Weights of a small masked image model.
Model: encoder arch vit, encoder moe expert_choice, encoder num experts 4.
Training: adam_atan2 at rate 0.0018, 14800 steps, batches of 384.
Rows from block 0 of the decoder of a small masked image model, named by matrix and row number. Rows with one number belong to one neuron. Each number is 50 + 12 x the weight over its row's rms, rounded and kept within 0 to 99. All counts start at 0.
Before each neuron's rows are labels from the 100 images, of 14848, where the neuron reaches its highest value: "top examples" is what is common among them; "peak at" is the part of the image that holds the peak. Only what is clearly more common there than usual is listed. The data: regions of photos with short descriptions (Visual Genome).
# fc1: MLP up (decoder.0.mlp.fc1.weight, 576x192), inputs 64-127
# fc2: MLP down (decoder.0.mlp.fc2.weight, 192x576, transposed), outputs 64-127

top examples: text has "sign"
peak at: bottom right
fc1.340:52 56 56 51 54 52 38 45 53 70 67 39 24 35 41 29 51 49 27 51 34 46 57 31 36 31 45 38 35 55 41 44 63 40 41 43 59 70 44 62 57 45 42 38 53 49 60 57 55 58 44 61 72 58 68 69 56 35 79 47 77 40 52 50
fc2.340:43 31 49 42 76 50 43 52 43 25 49 55 36 40 32 72 67 54 52 82 35 56 40 53 84 49 51 48 46 32 51 70 56 60 38 56 54 60 39 37 45 54 58 76 40 53 38 66 49 44 62 51 34 64 46 64 51 60 53 42 36 38 29 47

top examples: text has "sign"; text has "red"
peak at: middle left; centre
fc1.546:78 38 35 36 38 54 42 35 57 51 70 19 53 76 60 35 25 52 45 62 59 43 32 35 53 39 51 30 47 61 38 58 62 68 55 57 61 54 39 48 50 33 52 60 48 48 51 78 39 40 31 42 56 51 59 69 64 53 52 39 50 29 49 77
fc2.546:27 50 39 67 64 59 57 47 62 50 41 40 50 32 50 43 53 51 55 57 30 49 55 69 50 49 43 47 66 47 80 61 68 58 43 60 35 48 42 58 41 51 56 45 57 79 53 62 81 35 37 46 19 64 30 52 48 48 42 59 41 60 44 77

top examples: text has "red"
peak at: top centre
fc1.285:63 43 30 51 55 57 43 50 54 76 43 47 30 61 55 34 35 37 37 43 52 67 20 55 54 43 43 37 48 40 34 52 34 64 60 52 81 44 33 76 45 53 59 62 61 46 41 51 46 40 69 42 50 49 39 53 66 56 52 26 66 43 72 68
fc2.285:52 45 39 50 35 52 43 41 37 38 42 40 43 75 67 54 44 30 74 51 35 00 59 48 58 45 58 38 54 56 50 50 54 48 53 45 36 50 52 54 44 34 60 45 42 51 63 37 22 43 45 37 58 75 44 43 36 74 58 54 61 43 53 48

top examples: text has "man"
peak at: bottom right; middle right
fc1.425:25 48 48 64 51 58 56 50 56 85 61 41 53 30 60 54 22 64 39 24 51 39 25 70 51 56 62 52 52 62 44 49 69 48 33 30 34 36 56 37 50 46 55 36 48 50 52 41 53 48 75 60 47 35 64 60 51 46 64 41 45 60 41 61
fc2.425:56 59 37 42 46 55 49 43 38 12 49 54 57 45 58 61 33 54 65 15 29 64 47 62 47 26 48 57 57 62 51 56 36 38 67 53 50 55 35 49 47 53 46 37 49 49 52 27 42 52 45 51 55 46 51 60 46 46 68 56 40 48 51 52

top examples: text has "red"
peak at: top left
fc1.70:41 54 72 49 35 35 45 47 54 53 57 45 28 44 61 51 45 26 44 44 51 46 50 42 39 46 45 35 71 54 18 59 36 49 46 52 47 52 32 40 40 25 47 52 54 62 47 63 56 62 33 36 65 31 62 64 51 56 58 49 63 26 47 64
fc2.70:78 43 53 60 10 58 70 56 60 64 43 45 58 69 59 41 48 39 45 46 58 30 74 38 53 40 60 42 54 76 40 60 53 51 52 53 54 49 43 85 78 53 52 54 69 44 57 62 30 46 44 47 53 60 59 54 53 64 56 44 69 60 59 44

top examples: text has "man"
peak at: middle right; middle left
fc1.313:22 35 45 55 46 38 60 50 36 56 31 56 54 27 33 42 51 48 53 44 66 40 55 52 29 39 48 31 53 38 50 50 51 53 53 45 44 47 53 40 55 47 55 36 50 55 46 55 52 54 59 59 65 53 54 59 53 59 59 58 51 45 40 56
fc2.313:60 54 48 63 49 43 52 51 51 36 50 55 65 44 62 47 46 36 32 41 54 55 42 70 57 61 42 62 46 52 54 45 49 56 45 47 47 53 54 58 42 54 39 75 53 49 52 58 61 46 21 51 53 50 55 62 47 45 62 75 49 68 67 55

top examples: text has "sign"
peak at: middle right
fc1.470:64 32 43 54 62 41 41 55 65 56 49 28 50 52 57 33 34 42 38 38 84 62 43 53 25 60 43 35 30 60 55 55 42 43 50 38 73 49 45 49 58 47 43 41 78 39 40 60 23 57 52 46 61 34 56 48 59 48 50 37 59 48 76 51
fc2.470:44 55 43 54 64 44 57 42 42 36 71 67 29 37 61 46 62 61 50 42 33 36 37 54 44 64 46 35 64 53 51 46 47 50 47 57 50 57 66 32 67 74 45 59 47 44 63 24 46 55 46 72 24 45 47 36 67 53 54 49 53 46 60 55

top examples: text has "man"
peak at: middle right; bottom right
fc1.100:37 60 52 62 67 53 54 47 42 68 63 28 38 51 58 30 34 51 41 35 38 67 50 62 38 46 63 40 48 46 52 46 72 52 39 38 53 43 65 56 60 50 58 46 50 54 64 59 62 67 59 68 61 51 51 57 41 60 75 50 65 42 51 51
fc2.100:38 61 57 22 48 61 54 38 33 33 20 40 49 32 66 70 43 44 53 46 57 62 50 56 38 57 50 50 35 50 66 63 38 54 73 62 45 60 48 54 58 49 33 49 60 57 61 31 26 54 38 57 58 49 43 62 48 65 33 50 30 54 54 60

top examples: text has "red"
peak at: top left
fc1.426:37 64 28 51 51 51 35 48 57 56 61 35 43 77 64 39 40 44 37 37 38 40 27 38 33 30 44 28 61 57 24 49 66 65 53 48 53 39 34 73 38 42 70 57 38 54 61 59 52 34 54 40 43 56 50 64 56 50 55 34 61 39 81 39
fc2.426:61 36 30 52 37 62 65 29 46 63 47 33 54 62 67 32 62 52 40 63 47 28 43 46 60 65 81 47 51 41 38 67 57 75 49 45 59 41 43 33 50 63 54 43 38 43 35 74 29 51 36 74 38 53 51 52 79 49 62 63 45 54 38 75

top examples: text has "man"
peak at: middle right
fc1.363:32 65 62 55 61 52 50 42 41 71 32 35 39 43 49 36 48 55 40 41 43 45 43 59 42 54 49 48 33 36 48 49 37 29 34 46 52 42 72 61 88 57 65 48 53 61 52 57 85 50 90 45 51 46 48 49 51 45 64 43 34 81 50 62
fc2.363:48 54 56 42 31 66 49 62 35 47 49 70 75 53 44 50 29 48 52 57 46 43 45 46 18 62 36 50 38 43 39 53 66 33 82 47 48 45 38 54 54 49 33 52 52 51 52 35 31 48 48 50 45 52 47 57 53 56 32 52 61 66 60 48

top examples: text has "white"
peak at: centre
fc1.145:64 59 54 64 66 48 46 37 51 57 46 80 37 33 24 58 57 46 83 45 92 49 64 35 47 42 28 42 66 38 71 44 53 52 53 57 45 49 44 49 60 51 51 57 63 59 50 56 49 51 57 44 50 56 70 53 51 48 44 73 47 53 56 56
fc2.145:62 63 48 31 56 65 50 59 56 36 55 42 36 46 46 46 32 50 37 61 47 46 42 52 36 41 59 60 13 50 67 76 51 46 37 50 49 48 49 45 51 51 44 42 53 50 46 43 51 52 59 51 42 57 47 70 52 43 54 47 34 37 33 48

top examples: text has "man"
peak at: bottom right; bottom left
fc1.135:29 56 48 49 38 50 56 37 34 69 44 55 52 21 27 27 47 60 42 46 56 51 48 62 37 61 48 43 35 36 38 49 54 47 48 45 49 47 50 34 62 51 56 36 45 54 40 62 63 60 70 49 48 50 52 49 58 50 69 49 46 55 41 77
fc2.135:55 38 43 39 55 43 43 55 61 64 39 41 65 53 41 55 65 51 29 55 41 49 38 44 59 61 41 63 38 68 63 45 53 45 51 55 52 68 34 45 46 57 29 70 51 49 53 44 38 48 36 47 62 51 52 56 48 47 44 62 56 57 67 53

top examples: text has "sign"; text has "red"
peak at: centre
fc1.530:40 42 31 37 45 44 24 48 76 75 62 38 34 56 65 34 47 43 42 42 67 41 40 34 44 64 35 29 46 51 36 43 62 40 51 51 50 55 35 53 35 36 43 38 61 56 56 59 62 50 45 33 73 46 38 53 51 54 73 40 68 44 58 57
fc2.530:53 41 29 52 57 33 53 35 38 28 32 66 41 44 44 65 52 59 39 50 53 38 21 65 56 62 46 36 54 40 67 54 48 49 50 47 43 52 57 60 50 49 51 62 51 27 53 53 46 49 78 55 41 63 48 45 65 75 45 56 43 77 57 46

top examples: text has "sign"; text has "white"
peak at: bottom centre
fc1.218:59 31 47 38 62 48 63 51 62 71 48 36 70 51 36 46 54 30 26 52 42 49 49 56 29 61 42 28 32 52 29 45 38 38 65 54 59 64 36 54 64 49 25 38 65 44 68 46 51 68 47 50 58 74 46 64 49 46 58 48 56 56 53 48
fc2.218:45 47 54 35 55 47 52 60 29 53 29 65 72 28 57 55 70 41 44 80 58 56 67 54 83 66 43 38 65 39 58 50 39 44 56 54 49 36 49 54 61 38 73 70 41 41 29 53 55 47 45 34 48 33 62 62 62 60 42 59 34 43 50 27

top examples: text has "sign"; text has "white"
peak at: top left
fc1.397:74 48 44 26 38 46 51 44 57 55 65 34 55 75 47 54 40 46 47 44 63 67 44 30 57 54 44 39 41 46 53 52 62 69 54 50 61 46 51 51 63 56 51 46 48 28 38 61 52 47 30 50 65 50 49 56 52 49 47 35 49 39 74 50
fc2.397:38 50 32 27 48 35 30 82 42 40 63 66 36 34 64 55 30 47 53 46 31 50 47 58 56 71 35 53 52 29 45 26 63 73 75 32 37 60 47 55 50 68 29 39 62 55 45 42 42 50 48 49 36 55 59 58 54 61 26 48 57 55 42 70

top examples: text has "blue"
peak at: bottom centre
fc1.551:40 48 40 34 46 52 37 46 41 30 61 22 63 72 53 47 55 50 40 32 36 51 55 70 26 32 62 43 57 69 42 55 44 53 48 62 55 58 54 50 43 70 63 41 59 41 57 72 61 37 63 71 54 38 77 47 41 49 48 59 47 64 65 34
fc2.551:20 73 45 42 64 36 46 61 53 35 54 60 42 33 74 52 43 43 39 40 73 53 51 43 57 78 44 63 41 49 40 28 47 63 40 55 44 56 47 52 51 72 66 47 43 59 56 51 36 43 48 42 56 50 43 60 56 60 46 62 53 55 65 51

top examples: text has "sign"; text has "red"
peak at: top centre
fc1.117:56 29 41 36 35 41 49 41 46 55 69 43 46 59 49 33 27 50 23 53 52 56 58 31 44 25 35 33 53 44 57 38 54 47 51 51 54 52 36 42 51 54 47 46 72 25 57 68 62 44 51 42 65 56 44 57 69 42 59 48 42 18 52 63
fc2.117:43 39 40 53 44 57 45 63 35 38 44 52 41 43 54 33 37 45 55 69 29 41 33 65 51 66 32 42 63 15 60 48 50 53 43 36 29 53 41 47 49 50 75 61 64 68 53 47 52 48 54 51 63 39 38 63 54 79 42 38 32 59 62 57

top examples: text has "man"
peak at: middle left; bottom left
fc1.297:13 62 62 59 45 53 52 46 43 80 37 46 40 48 60 41 25 59 43 24 42 49 35 58 47 59 62 53 49 36 64 47 68 58 64 66 64 38 55 32 55 37 40 23 30 43 34 41 64 53 71 50 43 38 57 45 50 44 48 44 32 55 51 54
fc2.297:63 50 41 61 65 34 49 56 68 52 56 38 27 47 53 67 63 48 55 40 56 66 38 44 65 45 57 44 48 53 56 51 42 59 03 51 50 45 58 49 55 50 43 66 47 52 50 64 54 47 37 46 49 58 48 45 49 40 71 49 49 33 48 47

top examples: text has "sign"; text has "red"
peak at: centre; top centre
fc1.181:57 36 33 42 47 47 51 58 64 56 56 42 40 47 50 45 46 35 48 36 48 48 23 43 44 43 53 21 36 40 26 55 46 52 57 60 58 55 60 56 37 41 41 33 66 45 45 60 39 55 61 41 61 49 48 48 78 44 75 21 43 50 60 43
fc2.181:45 47 45 34 56 30 56 52 44 64 48 64 46 42 42 56 57 58 43 40 55 64 71 61 40 61 45 32 78 40 52 44 29 59 67 45 60 56 46 70 64 50 30 52 29 38 54 45 42 64 66 43 43 31 54 44 67 68 56 50 51 49 60 40

top examples: text has "sign"
peak at: top centre
fc1.87:58 56 36 46 62 39 32 49 79 54 49 46 37 63 67 55 58 50 54 36 77 63 27 52 37 62 38 35 38 38 21 64 43 55 54 64 47 33 49 52 72 38 38 42 38 40 44 68 62 41 44 36 50 55 43 54 45 37 44 32 50 17 71 37
fc2.87:31 69 49 53 57 28 53 61 45 45 31 68 49 49 31 45 60 67 55 52 44 70 37 60 65 44 40 44 59 42 42 57 51 53 66 45 41 55 58 40 70 59 40 52 50 60 48 62 68 34 49 46 42 54 50 50 58 38 39 65 35 47 43 54

top examples: text has "sign"
peak at: middle left
fc1.224:50 44 41 61 48 59 60 62 42 53 59 32 47 41 69 57 46 42 24 37 74 29 36 26 30 46 47 37 36 66 28 25 48 46 62 53 60 44 35 44 60 38 26 26 53 45 53 40 46 49 31 45 71 55 61 64 50 33 45 41 49 54 55 54
fc2.224:56 35 61 59 53 61 55 60 63 40 32 37 42 54 49 59 57 36 64 50 65 38 65 39 50 57 48 40 36 59 47 47 50 62 55 54 39 64 66 45 47 53 43 61 44 58 48 65 47 51 41 41 50 39 35 62 62 68 63 57 55 42 76 39