config.toml
dataset = "regions of photos with short descriptions (Visual Genome)"
image_size = 32
horizontal_flip = true
translate = 0.12
color_jitter = 0.1
encoder_activation = "squared_relu"
encoder_layer_scale_init = 0.1
encoder_shared_expert = false
encoder_patch_size = [4, 4]
encoder_layers = 14
encoder_width = 320
norm_pix_loss = true
decoder_layers = 4
beta1 = 0.85
warmup_steps = 740
Rows from block 0 of the decoder of a small masked image model, named by matrix and row number. Rows with one number belong to one neuron. Each number is 128 + 32 x the weight over its row's rms, rounded and kept within 0 to 255. All counts start at 0. Numbers have three digits each. After the name is the row's rms in percent of the matrix's.
After each neuron's rows are labels from the 100 images, of 14848, where the neuron reaches its highest value: "colour at peak" is the nearest of a few named colours to the mean colour under the peak. Only what is clearly more common there than usual is listed. The data: regions of photos with short descriptions (Visual Genome). In brackets: how many of the 100.
# fc1: MLP up (decoder.0.mlp.fc1.weight, 576x192), inputs 0-63
# fc2: MLP down (decoder.0.mlp.fc2.weight, 192x576, transposed), outputs 0-63

fc1.551 153:138130110141141148141229149098111112131147172069126156130129200131140157146127144097086148150169108165179177136136116180164100093099177128187179120124129124108119105177184163125108133110082077
fc2.551 151:134095116092094023091126120105113082160114084140149133115118113136144135094126158133135124138157118134167040203161134105079165103139156144077155114165085141139114110150102141056139118171099212
colour at peak: blue (45)

fc1.145 148:136127141153135108130149139114154092109141152109115130118093126124194143163144145141136144176100114127149159162144156115103104085203128158112177130136113158136078119092135103136110131101154122
fc2.145 138:126122111131098122055118132123133160125146125187144106093127133128048147098138117140134039133196144123124159126115100084166168045021126137142152133138136124131122128132120170063149142198141144
colour at peak: white (60); pink (36)

fc1.381 128:198190159120153131120145101139123197157171196218128117140130156131175129135117119125118137134067140138194184120075149153141122155187125128150102094140169159145129163105130125142025122090083104
fc2.381 146:169122110144139075132089108132170144172103120105110122100144148115080152118118111156144108138145082100139109130112122127053148149096104147165124115098120145188134168130116190130165167148208165
colour at peak: pink (37)

fc1.29 115:108142112089102161107137164126149090244198115146114121125098138110138094147162135111104152142183159108121126136188098146183165105164123078108151128086127135137121132130113143133145087051146165
fc2.29 123:133129109096094083145153167135141109114171171146152151140073127136186099129157163116072121106115181073152088131190084127131124089162124100084156138140127138115075086104155125136050249101190147
colour at peak: pink (35)

fc1.242 099:090135138103142166148174170144111128130176151128121161156123148163165168093176148120143128138111184123112119140134115135170200160134136126173180141130141114094117147148125084144108144094154116
fc2.242 099:104109137146137158115147113181115150118080138100159095136161032084108119138040158171085167136152123172174160154098140076129109118136123130143160118086067122086119079107140110111191113153139121
colour at peak: grey (60)

fc1.504 094:000127242232206193214185129149193151095135183163136127109169149103125112129137127148143128148159123150093139138137189126110118112128143127112132031019061107117151153141136107179145177112138107
fc2.504 079:015097164213146035099104127134105149188150105160120148163129096157152138129130160121138131133129195111122123160157094139163201139158110163159130000115149079166074109122132135056127141116113120
colour at peak: grey (67)

fc1.376 081:134145135162106144127109141133106144169146153137152144156164199154105170108139134157145090107137139156139177093077117175231166193133110132175148141160218193112128135160173176131082136130161077
fc2.376 080:178161143142132097106133133093138129109159095139128141085108117168123147139134123139095088143161119139179125141107153198146157062098133136114102142137108133120154150128171156111087108148096128
colour at peak: black (85)

fc1.179 097:142141140126139124095129145181059101153186100131140200150114154125190135156134100132116107195165161086158161138103145101110228136199155123129160098108119147148078087100161106088086134140120108
fc2.179 102:122113122078080064125175136091181092154160149116099159149161120123107158114117125119089181139178130107146132123203143164079140103117132074123131140120151152125107085132195097194134080147131079
colour at peak: white (61)

fc1.1 099:090150155088135145138178134127067155168182104141082155138127100109138157124123131099088168167153144070118128150159133107140208155163137114169125109090153151154146160145096125111094136142139101
fc2.1 107:115135166122182134144140117101131108123130145163153144160137128107092125123176110135118161164035175119164056126086035053128134220126121121212072089126100140151142123123148092150102162141051142
colour at peak: grey (66)

fc1.312 116:109157139141144110127124097120115141156130162165192161116081112140126107133108179154164171125138162144156111146131119129203198189171100152106141137145132156116136141112088121045048160121114127
fc2.312 118:111127116129108106116134127093131184130081112153184095124073085170102080097124160134114101118119077130189138148045111078157163137079128141112102156113109130112149116121165124140118115136112140
colour at peak: brown (62)

fc1.543 126:142187107149113151149135144125129117121108148163201137210167099134128134081118136094152116110108139131111133132157145137156153120237138130104173140142156177105166161115112071106116141112152093
fc2.543 140:117119121144101136184080129088129172111094057183084117115121129138060127085182110085143067174120088180140128144055118065161140172131120141144172145151140134121099126141145151144105052127143071
colour at peak: black (29)

fc1.355 109:111147152092125079127109115116130147178201099099063116129143145182160131112152127115151170139150180059134138141131118134198194098170101086126135122136171155138117107104098101085094155095132105
fc2.355 116:156138115131070183134138174081141117126098107183142125123104072087158142190166117112099137075146134136052157122144094040133172098087107161111081135134139146149122113116118173122098157164190132
colour at peak: yellow (42); orange (32)

fc1.284 109:101131090095170153113138137105088156189158133089081143106144160154130111100160169106139164114080166124108105139192133182160160178200129085161143123106134157149161126150135134152157103122093110
fc2.284 128:130111097122132085109058119074135062112139104113157122153148117124117106160132098090106128154158171136094169103115132089161125141096103108153097136134129133126153112082127134142179151150163076
colour at peak: pink (30)

fc1.72 092:166108130093121078084128111120138162180168139204142113174152126158148171156107126113106180143166167161122108139135106128111150164207126099182188136162124115113105101112134183142117074123139140
fc2.72 084:150138145086132104142107107093130111099149133128138167162105112088088214097125060103150092128186113110102147133099119109141150060169069085131182142132124106120165086133154097118157123202125080
colour at peak: pink (30); white (29)

fc1.533 124:122137111110146136130132133145091189186173146130089134116156191083172133107129123092110155166110168110103144119141073163163221134159128112116161117128148138118054137099104095136113170073175123
fc2.533 138:119108155134119100141089144125152102177131113058105160118132120062140143142129123084161113128115162101101172119163100177151104167131131145167132125126071165160080142175118105147189160065105148
colour at peak: pink (26)

fc1.415 120:105127129104098138087112141127159166160169134156171115133175163167148147141163112149132131114144192111154117109112110165144211175219125087151202142117127138126114115133137144080085109117197113
fc2.415 117:148126152130138088162139104116144084088156184109129175141140094088159161142136128137139150118157108153116138132140125151098144116111126116139059127154156155149135065167114123116167183183153083
colour at peak: pink (26)

fc1.492 105:094157128057165119127151090161107164195144110168121124134154171084169134075141136100147179103052158149116097096159159198124131165210128079176114151126125161128150156141120115112133132133092092
fc2.492 113:106111120123104094093129160104096074141135152105121144135089152179129175162129105098089167123093179168103148113073090113126083163141124117218140135079155160158164133121126120164158154155154134
colour at peak: pink (31)

fc1.37 121:255255255227189155139154088102126099077113113129077113074137141083107092112118087124133127120133098129098118109134167106107094139108138100089111123176180206212192195182160160167121154117140093
fc2.37 092:255083054037126121170138128201156201220153126152130140166130123173192121155132165126158107131120142109121128135145079189148189121160129142157124238122101162200028068124141096079108125138123143
colour at peak: grey (69)

fc1.423 090:167149130111133132120152093151095113176142094158143103145180112185134124157140122124110149125147194192177114124110146182158169093187062165112164136132191151107151120102127127089161144135110086
fc2.423 087:141149142164076111161090164091112159141089154082178132135134100099126125149133164200165129150159094123170150184135137118134081145065098122127168138171148159132181134162159148144139059117097084
colour at peak: red (32)

fc1.35 131:106120148132133100141138089113135151184154110110140126157120140158106109094136109148136103104102201106202153145117112198211201116116085098149176105123145108119092114130159116110138139136148116
fc2.35 126:117108086144144184119107130142182172152144068136107156103097162133211097139143161139134116153181130154087104185116115098143122125133142135131132144088081088105119116086171086181167141107140079
colour at peak: orange (29)

fc1.285 092:144163120145163113096118084165091139153182196129150125186158140111180166098144165108181143130104161151139119121159130135140191099182102140153112124134131188141156155109124053091139129070157095
fc2.285 100:116109166122118164170168139145168099133071123110117091119068117115096122163153125134169125099149135128146168192145064121111120134155129172152085141097119120140077129168169089078221115120169099
colour at peak: red (38)

fc1.135 123:131079114148141186163160141118139125099127136142119126144174177096147166112176098143125144151144150124068125106137194138126136173125183099096147255177127111098182129113093129163083164106105105
fc2.135 113:168049155080166088178107125130128134179200128135133125127100127162160070121134175115177119124129090034105117151106057134138164067131151162136107233137083082123048173138130180067105181147117143
colour at peak: grey (76)

fc1.546 105:111147147151131138125185092182160118182234119141139151136178096134119134140132125089184112105149179088132108196174111131146152104212101134103116093089112150121137157122087082107115147125129098
fc2.546 114:108106144100173126103156167096120130114142090189125193153130159170142146066120130129129127142186164154089101081164117142186143163147106129123092111108111053137100082135139121166113092143138136
colour at peak: red (38)

fc1.379 112:121151117069126080126117142110132144193143145174161120139127135168111126128150139115137173219178178070148161055167182133140184172166100111136143130155166173159069131159132142104127081139112123
fc2.379 125:123145140121104129103143125108149122094144100071076125150090077208165107152109169160150140172109170151131118127195086174141126130124086094079103095123109111131126065105152124100140085144091143
colour at peak: pink (25)

fc1.88 120:137155093111167061160154125166148140113115133196129141136186106126128188107130143137182129115084144127223125117114134137160176145164140161174159139138150171120145101144112114103102135148093063
fc2.88 123:129135130142049169139103135142101139104079159124166101068132106152117129103147147111144124140128088161151140147097121117144158133137090144129126129157162160134160140113108099147143083135135081
colour at peak: black (46)

fc1.524 121:097102108101124110067114094164082109181151116138137117150153143148132137161110118118071131147072202096147145143105095163134170163185194118141076173135157175151152143122175141112148163149098069
fc2.524 132:112109179147088165154080116079133114096129098154125154142131134089128120136188075111134148110205093144101146178094082089119143129141165077149188124090110140172094104149128131154142109100069174
colour at peak: red (28)

fc1.155 108:127112115084150127156138187144114091207175157102139165193130080130149167175123114114093162169120164144156151117100143134160195170156043131198175110108160156102133130160153079098101172103113119
fc2.155 117:102083127156170152137168180123146112130106133088109198171154141095173100103146121110076098136088163144161087074108193162106167172124105096127119124128089096120095146136134090179140189136096165
colour at peak: grey (68)

fc1.540 136:146102149154098116108144109113172169179131099136100090112117133174150152119142142142187136049149185068124152156101075158139148125203138147168092102165137125127079097101147120093127146175157114
fc2.540 136:142140146162109123086083071066118095094128155173095146148141148072143139091140136161109121087149091102133130108135141060127127083096122138095145130125116132120146140090152177132083108141139113
colour at peak: yellow (30)

fc1.568 139:135127141141125099131171099113152125127164166124097207112127193134151131080084141144144133122109145168123167105118192134136155116176210128138168129145164154119119116109160165127077149128079124
fc2.568 157:131110105103141052095088128129106171137128199125105126150160186078131121172120156094098122136157140135153159171058145128152127088087091144111149139111117106122143137118147121032144180161084122
colour at peak: grey (62)

fc1.367 134:121128152147161148097153103178113175168145139188167118157154110175153172132087124101122119181140197108189139160121098153127172114193092164136117108113127140097164131099168130122154149146121122
fc2.367 132:103135170147129137145087142097108165098120116085178096147072124093166135164132124159160146132137048159130076143144119093142087146123143124141159146133110144169158179073166135122166091133160115
colour at peak: red (30)

fc1.132 142:132109085129135108085120164181123140133172112144173153130196136136135187147101150062088164190120171153085171101141167096139178143193162173121114149103156138103133171150153127128104149106115060
fc2.132 144:092099180152202132152088110090073154077167127161064131123094150114111129103117151157111063084133101129190059129092098086106125140123173109149141120110091130173128085128092181122107102166114150
colour at peak: purple (25)