{"encoder_activation": "squared_relu", "encoder_head_dim": 64, "encoder_layer_scale_init": 0.1, "encoder_parallel_block": false, "encoder_patch_size": [4, 4], "optimizer": "adam_atan2"}
Rows from block 1 of the decoder of a small masked image model, named by matrix and row number. Rows with one number belong to one neuron. Each number is 500 + 40 x the weight over its row's rms, rounded and kept within 0 to 999. All counts start at 0. Numbers have three digits each.
After each neuron's rows are labels from the 100 images, of 14848, where the neuron reaches its highest value: "strongest on" is what is common among them. Only what is clearly more common there than usual is listed. The data: regions of photos with short descriptions (Visual Genome).
# fc1: MLP up (decoder.1.mlp.fc1.weight, 576x192), inputs 0-95
# fc2: MLP down (decoder.1.mlp.fc2.weight, 192x576, transposed), outputs 0-95

fc1.35:480512522552476482420532500527562477484495456514469558537511450497452550506475511495522500492514577472475581504449515462487473499501498526584399439473490542520567542475489524516479536489508528510485501450459477578533556501488456487509469557406572552490573513427471564511451463484509498468
fc2.35:489490522529484555521480490466437435462432501553568523530482508457480487519449504491484478611533460523472547497505528531545492493528502439475522506484565477550490531518540557490465513510549525425543467500475518447478529523487500551428465476510541486370493550542516455430499487524490481556
strongest on: text has "sign"; text has "red"

fc1.39:526477471565522491475504448521536538504490491493489533522571513493467578508464500526473467516487501519558475408489517504563503556485481456513517467505534493485495531537510486524520491487499464522521463485486423457457515489512519521499491514453536502507540478543547442511548499492580541439
fc2.39:533489524492524506508555625444488444501570524552515548500500479454559442433564505452555443506515529501518538575527458492535511454526565524523512519507451573595515463529482462469473511489534473450501456543490497557508511502506491484508536493524544474489583493519465463459405367484538504465
strongest on: text has "blue"

fc1.360:490456493481500509454481490481502496418478473526498602479499506460492484499461488503476491513545480512572514451510550484498511514535513477467521582602553549532557571562566438534557584465570512587433555489456502547556472530499451504498489470459553481511474567445377521474453480470448449463
fc2.360:568467422410449408476426465474515469517492486528501555454491473509517480487492535501492485517475447467454499486557494431481526536465500528512485639534552620692489509525417490516495474450430526448484545501506536511530547419500559476455557483510468493471470516545533500482488547489530530526
strongest on: text has "sign"

fc1.555:493493491495484517438487521512548491464482510489467476491561511549489529564422536511487526562481560528495522452515560502513512531502511573489501537567524553495460468463438487584563542446451436546538464526517550492437527454451521510445532495473538484436529537480521512556457453462460501426
fc2.555:531459527516456413502482502432466464510520552536549526538502517562490512454516474510526565525512505520482477553497490510500485482479495486465487496502575491487594484517556500457486520520570551494451501448487448457488473547493521528460407519442499471506480487498482452435483568503496462523
strongest on: text has "red"

fc1.242:513502496515508482486507519593533557566504539501501472450484524509523501460508511517445528500435487522505530500421545532478528492529477490536501500471478500490502475514519528519553554577538501505552461371530527484525511521503502480449385485498423535517512539565490462516427480412413555496
fc2.242:457504450479480458583462455440505464449509436561583511552543556473490438505532497483467487506513435502530567495497514533467540527501527435523526525496515494491546551457567495487499458509522520459485526504410452483516510477482497483476552480515544518490513437531523509480507524573550448538
strongest on: text has "red"

fc1.301:506515515478468501492447523504500518508447490545490523602446528550511475457509471466429522433504516464505402568505491458502509479402568473537495487515562498519571497491519528484492574509545478550422505565546490529565479563554486509548579539474475423472530527399471536508431494428471481485
fc2.301:473487477533508493475512467489440477534524507438473468522481480540491494508498493492515472515485540489523523481471482547475551514574448472389440469507478484531511512476558459512555486498540451455544503522451481481456496559455457493548522511454430494492565538520469482434496556523522453476
strongest on: text has "yellow"

fc1.173:438483451510449513385478486523567473446492495498484513543507476467567566449561508454515474448546569449481495465536541474574475491519484506491527459510492504510490486490435499519459525494382466499473529509524455560559494533512464477434455514455506475517452532539602532465567503488487501437
fc2.173:436477513517504491490554492527492519477478494555543490493527540532459403480486563502505437533429523562576593545469530525561470549578517414509502532502471541594562592509525478470495500558454435448541495533445475517519469551477422463489485503492555502481521472493477489477506438499574531503
strongest on: text has "red"

fc1.247:485487476492499531501496435546510560521524543495493612515524481511487616550455453480458519481483481432579496488499541529563553496491474470555522534485522482492471520527499510511423460493446546491462460496462454400443456467508481504557539502449487506504461485552455461537581518445602501451
fc2.247:483491522521537516441531598439506475536549526509508577474500476498520515472533507481556425522499510535508529494473469420588476525529524504545504489514469550527547504562515556453479468467552454489580469482451522523499537515471502507496471518489553522536553469552475461470472468455502597470
strongest on: text has "blue"